From a checkpoint of a small model that answers yes/no questions on an image's attributes.
Data: 203450 training examples, 20.8 epochs.
Rows from block 4 of the fusion encoder of a small model that answers yes/no questions on an image's attributes, named by matrix and row number. Rows with one number belong to one neuron. Each number is 500 + 40 x the weight over its row's rms, rounded and kept within 0 to 999. All counts start at 0. Numbers have three digits each.
After each neuron's rows are labels from the 100 texts, of 14848, where the neuron reaches its highest value: "fires on" is the input token at the peak. Only what is clearly more common there than usual is listed. The data: photos with spoken descriptions (Open Images, Localized Narratives). In brackets: how many of the 100.
# fc1: MLP up (fusion_encoder.blocks.4.mlp.fc1.weight, 384x192), inputs 0-95
# fc2: MLP down (fusion_encoder.blocks.4.mlp.fc2.weight, 192x384, transposed), outputs 0-95

fc1.339:498456486531511558472536470483467489478539471486546453582479546427466518453473526467551539506519504543542487504447501526520490469445459430472530513511470504429497536509575471423514493590435565494537437528513513504570423511582509546527548471540422477585490514536426527554558446494496506506
fc2.339:540472518492523448430514536514502449557503431465503586456569555576494533470502473481475559438484510522428497510449445506439436463546518520557506543533479518494528561494502487548514529547536550493514451471427523532508511416500512471503399517564492504513519533529533602503438546463493508508
fires on: "blue" (71); "watermark" (9)

fc1.174:461498485478475517527463539504402521517439502537522497550516502464466477529530538484502575443477498470528536525596427492492483503539423552498528515417490531511561564520497504545515559495479509541516491544395497442542508517480461493493499518602558506474519542494490480526463599552412463516
fc2.174:511517500468518484453508492514505570474452513487565481479553556452480478553513483488386514528540516533461448530515524498462540562417467515568511471439573514506500509442540498445482466503477509560583474543431557521508433507463559495489502502514477417537541495494532551481414466505540504560
fires on: "lights" (50); "ceiling" (28); "roof" (11)

fc1.94:510450565609582598513558451441487491491498498487496552499444436458509490524506444484473475524475474506447559535481549447569477539507513514478424440421540501448588505514558569496476542483465545493508483468528508436445459499444521546504493474523521563540501530483557461525490481531499531442
fc2.94:521540447427421428487519477458519532487499542505451465515491567453503493464505491571443599512535600467558482515388537463477469436491468504509533479572434504473486457474522455609466450567486456536497538483470537548507554567524485486469516522551483471533420571470544423483518493544503504565
fires on: "black" (73)

fc1.329:554479491526536538610468475531480469524544532556499495468425483492517467504426489436510549503520476510470497495520493517531549478469461562480492456463492445487504527575512547482456479512546505437586504541489428498557548486518454508464502453466488474490479586502474442526484518501525496473
fc2.329:478479572465448475517460466503484533499602491499496430525519522507557520538546439519441513492494461522482548527456553482544493558472559524496443527488460468481547550527516531559436590462497523466482488533514497546448557565561524537548605495455523518435432503471526453578502477430486542475
fires on: "mic" (10); "sitting" (9); "projector" (8); "microphone" (8)

fc1.237:436488472531479405515500515492442483436493487471443530504491569440526536525551574410496529513498488447520531541473492523480474470471471491491554510533454559558530539571535508487457476457557485509563526489503541553494414472546526373570480498479508529530563498526483501563494452479512517492
fc2.237:471491539466536515496520462517515537476518457487458504528457502442550493466494418484437494517519476483462573490481515448425466514614496513573509515553555470509477451486451601452483516529554542476431538557470542526436506472476518484521582455500500526480532518479407498447448508487570487451
fires on: "sitting" (8); "table" (7)

fc1.3:503479528540566519541554464547524494535467513501460450554551492467530442478478463532423540464541515460472490446530473492521472540520532476462550496492526560440533555531587468457549467492462522503538493478492493537456559524528511497500536445491522506491464405508435525485439482542504425431
fc2.3:495419563465518522490526507493490477570463550466427514443481509478520508486402482490513425509493456489534490490504478376486504542489496515521483484479478422461559498433480450469525450463510454537526550492497524418496523518570498501514437492519496508439567486532519525439560492517502538471
fires on: "blue" (25); "people" (16); "pink" (10); "smiling" (10)

fc1.255:519439442478559518463487490493531455517568505542444521506528463457538449495452503520481493527471492538423429496482462544518473446577505556431466608463472463447535492500540556477517520529543482465441537415499544448513467499505461505580520543476533483449546465492478540459423533495525443523
fc2.255:502484533592526542500524485472539533460520473480481510526544502528515548452594480447486536554430477500542469561516453552526523518504469484524538551512531558545539457551427510415431435434448489511533478531557445540519514509396522492502506532425501448485457543444510434466577517508484544428
fires on: "brown" (31); "plate" (28); "item" (20); "cream" (7)

fc1.301:528505570462534479484495454555511521548466504522466423447533490506536443499527516509535440473494477519488503565501520521420472535535507574452534569477514515443438503478512450454428543547515540547491445510497467554492464504521558552568525507443514439564553509480481547544454517507532441508
fc2.301:462448437467616560431488563520522496505464496438522489433533499515583488440521543568503505468490501519520442471397471467415503505522459472414457539520536449546517478439548461471469570499494447506518487531507479520468501495461555499504491605564463541482483523543518532494510472503464470491
fires on: "blue" (60); "white" (22); "red" (7); "black" (7)

fc1.125:486493519422502487532559516443472476500507538550577547501538445560458544493539544501538477503500458477515497493468506478404503505496566533457480436457511545465429494507463449562557508583500518464455481547502486466503513517576478472571551485488567449496437497523488584512456467536501520433
fc2.125:457487465547515521481538530520482542421425504475438490493474535506522508528457505494560499505460504538546469472538468474510472524515502568468530538542442411512508535540520486524523508432587532555487494454572528469504442569558577457504545493447500529466459497449524463502531528532527523518
fires on: "flowers" (77); "flower" (9)

fc1.259:550543533483508437520466505480509473516567558498539492500472506505505507500532533556541476491398499480444496516428480477466400438524508553590482556531482525462535507435528495521477557578435585533492506464515510447510463454498513534549418525518473562487514533420438517427490454510475480488
fc2.259:504471524529505545511527489479517472486472529558509526512539569506478474539445464474591501417568589557492435458495490513426488436492543563485484489483510574501583518500512488462510500522585544426449404498507558549460456513511510471544430481534488438495515487474567495502511453545459451507
fires on: "two" (33); "three" (14); "group" (11)

fc1.61:468504525512589540609463434510488495449596451462538469494472530464426471562529560488532534543444484533477532549503446569512474502508435548496508507497468495486427525451520525458518448538473512517533453531365417513459504537490478495528440533522553513496451456491521472444431439505533438478
fc2.61:508515486493501450476530475503434490537491482494517475558491522566510458507459566554517468553486511558582516521495498397489527510535502491475530527442476497526553501476447515560539524445466457485479539485516497476478508534536514614493534470443576508460480536563461489412544457526532478470
fires on: "flowers" (34); "plant" (30); "flower" (24)

fc1.319:498448504471457484555508454528490483492553529593489482527440460452544538507566506548508473551482480487560487531576485493499505526444529575528422495515492518490489516516418490489490512537468528443530441527513469608519452529596538492570496450615505565541509523512528473523552466503503490502
fc2.319:479445534535504495514447456499504497493513517458515583450577492468455478482467415536449443516460566505520530441473482537493539458559483460562539524529490505503465561446491503489486518505504509497573513509478489478557528429486468503518560448471569491470457505397463559398495493508494526492
fires on: "blue" (27); "snow" (7)

fc1.211:494455501549557490513483454491431467566546555578454448514548523467455492476454528556530427453522556515524566491473521489498502518546525525578389478497453569433414467548538512488458486462490526511551522531498483429472472493490431540575579432516471525486417467451459501467467481503511529520
fc2.211:488549467529437444494563556498556499537469495506501462498573542540495502564491505517484538573556486541506494439519466456529512504525484467462447499503555438468502591539507500449507485530542523442448543530522426492494466430538462473476548530541510493504511521544520496531467501524522510515
fires on: "clouds" (43); "sky" (16); "mountains" (11); "hills" (9)

fc1.75:409502547555536531558519570484522485505521487502500503512486462497454537474545514544561445489523512477508507436544512579502458503515519485543484471528493506436533503569497493517495517478448496526430497492457457471503526475452487563474493480482455530505526524462506540460473524501516394535
fc2.75:466510492499479531528441470557526528512423530434491550503457583528456573524537451507548436539502519531442517467503541578512503462501402493490505468479484493479507555501614486524443429507573458542483540515543535475493505499565538506467468474543532552561527454516459486486477539503487458557
fires on: "lights" (35); "dark" (18); "guitar" (13); "musical" (11)

fc1.51:488489501464471467476447458508493551465509472423517476514489545507497481502497495443482509514523455527541552465535538504541476465548462496518492484528485534435493509523515462503503475437575464499513511449567534520535463467533487499534502456387510498489486530482534600483455535604440459501
fc2.51:470535509518530463520437460481541497526554475538516496453466522520558488500509594521484524481481493450506523508507453529514507540500536539471537495512514446558517552463512453447490513474458485471478515490393440522492477473469470587536525449509519441501529511527441546484514501488421514490
fires on: "white" (52); "sky" (46)

fc1.73:487517530469551506500521536503537513483524510506482499505541429542412529416576473517512480546504515483456513447508529531484534536571460450504431543478497434475533535427488539527528582532500510478510441514532525582489458479534471481474431464436512591506427516432483499468520421528537517485
fc2.73:509537512579453520445489554538482488438469519408502473509430526546528523495533521486512489540483491521520445464407516572525480438562476534513504482496480553467554498478478391504524571514495493439505622503480412523439528602503488482508503578501516472551464513474448458500557530461487466495
fires on: "blue" (59); "red" (26); "green" (7); "wall" (7)

fc1.126:532505499467517497441519489474585478526504471511489441518460532507493546522504549503544584544543488488565527465456415499552464502464505510545407443451473528470519510488487503501502431472498468576516473514460522462462392521443511488476498542446455511488497523465447532540521603462474479510
fc2.126:502473494557450488478543511469575556471473483455474475420527480493486465509505505543555548500490525526501531414502427470522471504420478467518473490481594495534535480535582572490530546486503576544567454463526509489518457521517526482471547560503531554489472538499495516542503458427529474484
fires on: "water" (58); "stones" (14); "rock" (9); "plants" (9)

fc1.304:494487440470479524503505492473525483486515519470592491483456449544475536531524491443485521460446540563448468431491478535549498523459531489486522439526546454551546443507520477479565500474496478489521451624469447550445493571566560462467444434440510451503479473479582473579504506558560460472
fc2.304:559539496516527442588519521611506488517472516456489526499436463508546513448472487538436485497569483511509538468440570473445498472445443534542519513517480528484506511420472530553505484539523498542483445515432507483454458495544514437546461582466477450481540506546529546449494492533465489569
fires on: "lights" (47); "people" (25); "standing" (12)

fc1.89:527504526519514461522548497487472429465485525535490486488527451489426417513443426553491422383509550531483454476447461432541521572548506527463529483494446501508496501495482468582480499511447509554555532496478497455473448519438510488544531507505503548490504499514541532517560444526428520487
fc2.89:500468524515519529518503525520545447528481490475492486532485521484590466431496509453533478509456446493527502493551484456476490543432497517493445510399529477465555509503509527463511462442452480435543513483478528590533483498467483451537433405474475536517549479520424464513522527429510555565
fires on: "food" (26); "people" (16); "plates" (12); "sitting" (10)

fc1.175:525486477462476488570489539452562522478525506503509542530495541504474539486496508491546494469513477471511546499553516520505457557491516498515502432404433490542532503531535459494532483473530516427510465545492531446462504494525447583473506520525493521510495462466569541505514550502534566493
fc2.175:524507511481529533513556498526550530438547545546452447470503429509580421579495473515500543554456507489501497573488554532503462531480423481503549453599510554547495436463525466527510489453497482511456423559497446441477582429544407537423564432499469492509503459520533456497491513448538451474
fires on: "water" (56); "poster" (12); "stones" (10)

fc1.216:565467565506480563493467502471511514562523494481481513539428506487521542428474487466496586426532473485472528493559519519530425530528556507543498579487484474546487532468542533495571514554421420500485547515455450541506493509471479447431481503502444514572506539495535567560502494516498522532
fc2.216:469467496465585485530536536465505469486437435486524489451519503541533464468535466583486500454474467546569516464499544534462575477474494525548587461499524497438432511506462458461454482523470502516475488538537522474520468548475563524523497478477506502478500512489434408506511544518477490525
fires on: "lights" (14)

fc1.50:515562497579533514520483512454544489440474486457527411578527515494515474486528505505423474498484515488530531522467455443512497501538489473545456505547479512575526476455565523530568505493428459494519526505587549491448493501505531503510474465434488465470441485552486594534541451521437490496
fc2.50:491468468566495513431509587481519487541543535475541469522524494508467500562471439512499526487611424452516497455529501531505528477459541409460516402521520531485473522492550491526497527541573475528523476500550512517494478572509505477473451471548469495529517528560423487564513554479464388507
fires on: "road" (23)

fc1.92:502519421492508530523482455506521473557518450522427474487488574437469523558459476512545459474549505466517519518422481507502495554530565526505517535612514588512451556509526481539520452520497486522518485554452481480491522520494511442585518449485469532522553527475446519501532414487506518479
fc2.92:578460506571505500434464525442557581491462477548562470531470461422507549487445471517428466420541445402460541517501514528550516447490495412505470508550486478507502509462530529456571527498530476498447522493466501578494421487452537552539603501523529525482422454534496499530515517466478518528
fires on: "flowers" (25); "pink" (22); "yellow" (13); "flower" (13)

fc1.280:562490562479484558477451545539476481458463547547497458455416497423474492443556575457477512463516526508516422540521499507503547536549430466507550471506517506530543463496542540535528459543468461452546527506496508498472520456517517437480456510415507512483511503519485518491467536516522491480
fc2.280:457448454580541492470582405480551505459538484497440486498552548502544458538489510530503455534515494433503541477476446525491481489523497485479512531440515526507516523478524461497566408501517482480520501500493515468503581476480533622440442504570449525489480438440468435517448549587499486469
fires on: "brown" (18); "surface" (14); "written" (11); "orange" (7)

fc1.141:487527467513464461502492516505504462511580474496487526535511468509479554391565511451583586402475577508486438502518530439507470538518483443494554465507447558505513463518518477599479533543558487504520476524525455451512538521509454510459514445507387461490596528524454566484504500516466473455
fc2.141:500525556441485522461521541459531515516496476456433501477469503512450508450470541556426428434532558511455422483490490563494449521491554498502542406537574487493513482553561464513511483548516540445450536554472446535478456489514486500572515490515534525544435452479405497469530527456533539497
fires on: "two" (31); "hand" (23); "three" (14)

fc1.333:458522548515477468519563460516524457463404511484453497540458485471507464530528475513514544469532568504408464422502500504469497525433492514510477492500499442511536556551510508434558557469444518579567475488496476483578467462415542538521454523462581481457526512478519496516491436510480469450
fc2.333:477415411480542491432469498490544445547528550485440452516498490495488581470555487491527483555445452469478515477521563463482499511562421471532564524478434442444407536503503498527490449466521494440548518546460431505478498560547511475515424461533518479567388488465457517473514487497574444536
fires on: "sitting" (30); "black" (10); "dark" (8); "standing" (7)

fc1.355:473506543596533572437534492519503424389533541457525575515523515495478485438541560483512474513493523484513509538520514528452481501469432510487481473522486421515571504497459514494465549515495532449475542538530538443536561482519457455552499454519455481549502486468488474533475522476508497556
fc2.355:510507496427479467557518514464488444594560467543463487517458468486490443541431500513508527523482519510443453503476533517536476566536540479462490494559495525475535518429490503486529475537522422510531454420466460535487472494558547464436562538514525492403465562529467552484538492506572522495
fires on: "road" (49); "vehicles" (9); "moving" (7)

fc1.101:528562506499482441488559576475527489446525500479517478504457472419553534521527520502494524576517477467530491523520420514482512413487524520486546458504452517484449445537510514532488559445481486470476436533496516539496498483496518457588458556537517532484453525541523518538511491489527460463
fc2.101:445522479514441444551463496500433474519495438519489476510483566514475524483446509478459478506476521427496549552484611435517446470525473540461493524489481463510488447508497509470458504496547546467514538488526488529479478452560534477520417520450523486505494455534503458461561494460602530574
fires on: "black" (12); "wall" (10); "two" (9); "standing" (7)

fc1.306:503570460546515583458517502549503480475483556522562574564483526452565430507508519528495471476533495543463463430483482479581479512471467554515575499531474484464534468481486412535522494479463442577528434578510428475470510463526472494506515489575483534462451502456504502489412503488470435457
fc2.306:539479540573586486470475516507512440542428551492436559526470534537484473547444477525487471475536513501510497479543536438435423542499533577484494561522537496507566525491587548481525446460464460537553458437443499492453521524498522470447488541430481510441426476587520484508556550495501509529
fires on: "lights" (69); "buildings" (17); "dark" (12)

fc1.299:460519576489531432517533529505532532480489466511577556491488544491449455490484457389476531521526503524470496468451423469442529553437506500442539471537438463516465500559454570497576540460496478472563497463569476535498526408518496490557535470504489484553547431496484500518464507485471490506
fc2.299:462515394496549505519437460479523467486576514493459506532534510533500436475461466540552482507469541444509539510557455497553463527587450483518489493523529448511482445464520470511579511442492535501535493567479457451514582577441464507458497477417489519460400440496456523560548508490531480472
fires on: "poster" (20); "paper" (8)

fc1.70:445454493483499479556508429547546493479507461438538539490501475539499435423496524537514485437514519539523537488540512443497450479512514520482565462486477503549535524445439461553465528468521564458506556505531568440521460518535513487463558531422471555512501516547454506461612491548527488544
fc2.70:442560556490527423503475480520518474456574492558526511539487490475554480463560427554468491548500518494508530531480541526494504461552539512446453467560514499539424484495513525466471554446502479595499526526534460507568543477516446548516543458475477476506538433601479532425479520534404413522
fires on: "black" (69); "white" (16); "snow" (15)

fc1.266:476563505489479564524527544506534445419514538525545543508542544491457499562494526530477534454523476452433505528460460465544471489421460515489452507514529521448514471608491475409541550428486482484567497532513571487439464530485464485556468453424528514490503425450494528446468439528504426458
fc2.266:521477550502523511476446494534519598531536487509526469442504576462533503539508500502519500615484497530495550523549444570472472530495390460459558493493529481528417484439495479541456505486558471510541475497550439515468539505449433489448556549486477499459488480552478550535506476491439530514
fires on: "wall" (14); "tree" (12); "building" (8); "flowers" (7)

fc1.244:457457477507545475536498457539556418428482519481487442537468451484516475466464453519491487495481494623473416434509486487460506471558562498503499474538522508552486540578469498482442540514521496467515488509474544497541507487563443530501538482478453534574462398504534519482513486485476468481
fc2.244:511522551471509569552449435398456505513524516463523599509527492494433532469525492478521477538555514456456551480515508537548550525456563481465474614542448468527487470496458459542507488426508487548469502494497520483506501530467469538533531504597466497514486576564417510552560484448440501539
fires on: "snow" (30); "black" (29); "white" (12)

fc1.98:506528523492454543472452514444561484495551493468530494544513489485470461549495514487566487513506486526480529419498500604558413477484450503578482455534488509503539483502622588450460517523529476466541471498480482512487521430445523435459467421471488530453461543518447404462438501457521488479
fc2.98:501518417528488544552491587556500443498563576467499531563420511529521538531502457413500493465450592463529532469507511442490454417502542523500530541489473463477461466505568460463458522440531499507497497516466484473499468458522535462540462575496496462459436472543480536515524496504533472436
fires on: "lights" (24); "musical" (22); "guitar" (21); "singing" (18)

fc1.325:479504553581493550505485444514481484479499517477478486497544508540486483532433518482568500551476507471487515494527451494460448465495489434501538538547544452549527558479492521417560564513405547503496365587456460544520539485515486479463494497453551441505427552593521460563471539487536478481
fc2.325:438538420498529499502527526508505462503539452481480539541467489417491522536455501481533536492514495537535522533532459462393436476480471489512513464520440570537485486557431538497537534497580464466483495430587464509499510517443518527509436491532513459492497510432487521495530410446470502595
fires on: "wall" (25); "sitting" (11); "plant" (8)

fc1.160:481587581460494481541523537509536491579524583463523522578432548521537524448528611466544478464526452519481530471496537503537498466466474482485504488501420513488535463527435547395488525546493492442447550571493520418458509495516520525553461498516522425422526555519485521479486419438454574500
fc2.160:545463453466483538445460488497521426485482523432533437475563432425463516499488438514492458491564541443537509554483458562395485497561528519544521517423492516494450539484585511506573493522524457483480488504420459527578465514516522529458534462429558595556465465513541493514513390532531449524
fires on: "road" (14); "cars" (12); "car" (10)

fc1.289:518466536455548477499532553478553472504562509450514624514476516473443459583512469479476500441404522511504524454489473502536520501453513508432503565521494510535455413438488527487489471581453500489554503455514548515533590542519518499530481497520546513561520511491509483521501576542476485429
fc2.289:539500449518521463478467433512505457518428468466458474467541426529511538426547553596500545465515545514540471524503506542496506578533505571507521400576483513452542472572471500465499503497514531499550474501528448476493483525474530488456497532435442520496488451564497504453473453567539479491
fires on: "road" (12); "plate" (12); "food" (11); "car" (9)

fc1.37:513490555549510495578500481512520435504526476540453499480465495489432465521474561501494470565458461468543479501485458616549451449517488521488485458511558513509537477484551431469546493496498498474432534443509543453493433557525427476489527445532539551444502533537453556454504579469528522443
fc2.37:528448434477485585469548477477545521418514540448527514487514434532600574503492404450507509512509525464472540511522565539481446575524504507502493618477427471464469568470505511520518466505401508509511441521463521497511550488495528438510512509476475466578499469453553497491579430472492455540
fires on: "brown" (18); "plate" (16); "car" (16); "item" (10)

fc1.328:502517418510481541562530491509461483489495443491479566498584461520534498414521483531462498539519554568476445507501500510524557510507547504518454517441462511450466494569488502421521489482457509485517493430475466532513554515554453552480511513518501528512461472512474525528484497416530444437
fc2.328:503506527465428479546526521481513564541480464519505478517497476516468442539456498541499501522563539428458542486547529497457511505444496446517478463456541521556573501504514482520513511478428479535510535463425464531496509517505480489576554447509421509499588473564495438384489502420576508518
fires on: "clouds" (16); "people" (15); "girl" (12); "woman" (11)

fc1.326:443520583497487470487485547498434496517448547523479508463489565517415522555467470544527508473492411528496418441493456593549508540559501519524498467526563500429508543436433487492507518502498445416480539523511505460469465446549487491571438461488486502496521487507539480472558519511507470481
fc2.326:493524495513506563540517493572437515502516480451517505481438505538472497522462548461488519511505476487518591499527466551474491490522477482478457502485493451551539542494499496536519429490467518441526580478509521443524455467539463442504471597535513497493509449489528465473494507481490505563
fires on: "food" (70); "items" (14)

fc1.48:492446462500482480519460481528462430546428448488463472510558503501431497561491575475486494444549514513498557427412554516480614569513528537575511486491499482497414458553520546520539469486508529515492522485537512480467488532488531526538488482459553505563415490461443534465527529547506534521
fc2.48:533458544503507432522539503395534459546586532562537558525491555507536545515491418488536513469500446531456504455457533517463459486458528467506533476512568469492480487528493450510430465527491506522454527509473458494576496496515476519597504525616565442475407508501476504451558501483519455526
fires on: "white" (17); "pink" (12)

fc1.171:480445529500523527468488617511453531483514449503491518516513528516523380518513477467480587452520452479567495523566491524469517522434532495488517526484537513527471509480459485477547371626469578459492499555490466552464520482519492434495454537521530534591447529452474516565538402484492458495
fc2.171:556435510528539493557482544511507530539543529533447526510523525535527457497493504459502508540447446479465459545420468553448479455529488505470472481466450495435538527472490496549512503499479436540450500489537537498477399500540480531452474581488564529479458556554466484527501496530442544452
fires on: "food" (41); "plate" (22); "bowl" (9)

fc1.120:488561487456467457542510498519504443467434497495502513564551506452513505470527480499394529490431488511498512479506492544431450530503443567492489490579474570457452539443504545450456488548524540553511476512435518489448561432566540542514503424420577573472495533472487507544546474459501506447
fc2.120:499485464400480494514495509520502498579475531497515499534404418527452514456417604555520479507532524509491529472482446512520578457519533526414439506496541518506454494529496497519515519509495496465537499466497553501474499491422585552494436490441501486484557538459483513504474504494429508470
fires on: "clouds" (28); "building" (15); "road" (9); "cloudy" (8)

fc1.60:445573511518433487498497514524494481477492505529487489486501505536580443538500460486470515538518500419464618420530426514512485444530439455465449498436445466531531478516483569543540377525462453507521489432493483461497499416507521536502445469533441429507520547502504513487520511476447478459
fc2.60:495535470481538461491473513504477507586543546463472516508556480543483496410492502538523412492475484503477555541488582512538529484517527514458424556428579510492556508500423465491452483445418397529451458514478502477456452527488529415510421438471486520512508513465429511493544551566476543504
fires on: "road" (23); "vehicles" (19); "car" (14); "vehicle" (12)

fc1.324:445502492506464518462533497526509479509407509510522506487475484468507482541497546416439536536494521437488425499534486500466443532524457563462474439452499447459445503557494499511470490529464553438523479512458482484564464509507501500423555522391462474517484579532508508404505483487488502505
fc2.324:533554441512553466424481551441528552515615540520449407515490472506516458573450455470520543435531504518480501503506542555551558492399531498469567480570584507560605477516580541394500513494482541497461542527487467488473503540513472524550494562485527515489462514446486482537506525458473455493
fires on: "black" (31); "white" (17); "curtain" (7); "frames" (7)

fc1.93:535515566475503494444517544491529503442481506512472438489526462493540524539538509471441499509536539527442436452476511477417492600529530468454484475502463521537544477523579385494505541491473446546494536513497485449512454495528487553435512487484418537499499517527438561460471514458525491481
fc2.93:565482525537411530531448508498566509499538522552551554471530426468564602562500485517496483476441477484479498549452454464477464489480496481483463539496525564472499562498527540504498426437504467471493471517489626423498543495545489458443529507503506487455491519432499456526488615482485548539
fires on: "brown" (44); "surface" (17); "ground" (12); "stones" (8)

fc1.338:426477506454489427554416473594493515498518532468557530517468515513473466463476468486476574510463525513513544510563483504489504558520527478493513539494447439496526518528509498477425529431537468485516532429468490485425499498584504548480526508438511536582482507513455551498503501572479466560
fc2.338:448605517461514439607450437503544478444514479533528477564486535511516462480516463534510510476547521439467503483524572504442509532489522479464494538454496467473485542474570478461497553490511433525453508470568483519490449482458511537504518420483542519496463464544429538450520482560448495586
fires on: "white" (72); "black" (24)

fc1.88:505520498522534452526532515518463493541591515477497475508564484565415547512521465527458488493514478496488513476547440447519474502518531535559579459453510481484495521532509475465536579545521458515528434505533520490534426481536449466579476557473412575560537501483518551526458463500548535494
fc2.88:554563472492527495561513433445485522423461484519482527449531542389478546522484517510476471444494521579556566596460534497458479489480448518428557523499500510520485471411484519476512524531510511485510477540515512478503507533479502576509520496551472477532500491559536553487490497425485533511
fires on: "sitting" (9); "people" (8)

fc1.77:616439507489527480537550477493512499554498523502483443507603558491493453480522500429531532538538527533476502477592516546512543526509393452495499517497528595505516500498540481430488481568507474404509523478502480526431450549494536531460439527471477490550530565516472521495464481484488513550
fc2.77:537532542500527460492488474515515546494526475547486506443513462558469477466508511452446535518475480494570393506481528505514518417492526460466489542499406523498464546534506443521514569506469490471457491531565489454538515508507514473507588605495468497518504434453495477482471520458588522454
fires on: "two" (40); "white" (25); "person" (12); "surface" (11)

fc1.10:434528536502514471433464422536585420563432434496504462475490486582481537425484561514545566490544483523454512491515474549571441559507512519531423491569463554483482458532550479525494491453455474517519499533475487520534498494551505587505579517476513608555444542516500464499459473502424439549
fc2.10:449506579478537535571476501492527515438483473447472529506487533489487566489554435510502421567465505496475478461573475470515488528444529376477458493526486502564524477564425498424515551407458531492496519555538539469472549449469482547516481476453512480434555512546536427441556497513485501461
fires on: "black" (49); "white" (44)

fc1.110:462435534469476537508475456494556529545471464505497549469433491531630442550537474506555517524463454522561523532524522515534541579434459499507470501407532455466522446432475542464523520442439506449543506475478563526513560568520507468458434518486528579529552556512559538506491482465558496474
fc2.110:486506499536496478485550493506497540505595571490478436520486520479552483572495515494495530546484522562550541478469459524496501453501407442446490535530459506539527511522417474440538533496504522515413530460506463435548496489498435516531535502494559470498508485478521517452512480502449529524
fires on: "flowers" (21); "leaves" (17); "toys" (16); "bird" (10)

fc1.243:471516493518441469540579400524421487476575504477479538512506510454488454479503537485604447472518535498488577487499477496463533456496452467517533513439455502536559547563512464436502525464487502476491422465518505433462578563466500519496476534466520467534506513453545577505593570474530400536
fc2.243:463510463568514481481506582489577566514496474513493464496552466487542427533509484532477498494483422512504504521464534462492526587433529481447494480577540463513452441523498530459561482495532528549520400486492461529486544448501483491438641466479460507507529507542486502502466454443461587487
fires on: "snow" (10); "sky" (10); "hills" (7)

fc1.231:445479511492508541480516488505501498508430506509443501482474496520490523512447558376470500552562502496509502534483517509506507517493543509512447488512490443535547551456531534455468468469576519538484456477494473462575484506533524476393467485486451429492484538473553503541466535470508521453
fc2.231:532549475517543504477470473475462434587562440492581445539420502507569507548509470478516471512480498494558560486522539446463510488453526594458584506529557584429498484572480607446530442513504544530495517509518545509469474475530493514541444519489440470444429552504503515433490473447537540496
fires on: "brown" (21); "items" (8); "wearing" (7)

fc1.22:502481491543531564516480488463479538494493464516536465508475495457486566462477553541553531503549505523473501418493405504430494510430544515441468562537549496497538539426524486503575602489510472495442493553490495512517500527473473519453531476480437460476458421497482542505510501461499459564
fc2.22:478540475512533436515533536398540618502565481558546532441517521489552508517504493502458529384452507508494466502480556524510538504548469554521533455549466524433464510572507476544519548470571495498544419457525431485545532562505487506522457508518565563574489497578486482496422524520515485490
fires on: "wall" (22); "floor" (9); "ceiling" (7)

fc1.185:474477454475473413596502438599489504511552479481514468512471478518444462470462497483453512552541504493502551530556460455523505500552584454493553493522474512528478485446493495554485527421509487530491544462514471480511470463541542525495484496492557589571506514527477514459504548474467436591
fc2.185:426564522481515455507432455492546503487474460515484521535509504462506469431517463582475518498466535481501555529552541526421473522527535516446459478489515491493476475501522465472466528441532453552501514432559453521460469480499532549471581467461496543481474473513447520477538493537478473574
fires on: "white" (56); "black" (44)

fc1.118:593510507522442525476461526510539481502458525475525524533484488477465497499477487543525414460490529465518497478542394426493487448449479460430500502440433483510591532513536530508524478572470475501458434602447489452536507462480532498455443508499501474492539503487551571537496493477502491488
fc2.118:491509540488555474527519475467527446438510551493497564499534536498538536508540501501482519533512492511483471561415517502512492559505528487534558531476565589504471434486504481505514484445548429595484389457486529436509404531495463531551540528510542473470496466520514500411474475533516555564
fires on: "lights" (29); "buildings" (26); "dark" (21); "boards" (7)

fc1.294:474449523488533419517471482531570561482488473535426482494500475527462531515457521439414520453543570528533535474495521491515443454528616486514480534474540517528425545468512487522477461474442481536431442526507489535505523489536542492411505470500492550417500453487542568475549505475466533566
fc2.294:489491469459485549492515459427525522492496434504525418508538454430531491491442546507483450581468511529552559509497509484500577518500455569438520599539457477478500449481527498463509535482546498499496511493535548592505537403527554523424444531528489469487457488471542506520500451535544532561
fires on: "blue" (52); "yellow" (17); "clouds" (10); "orange" (7)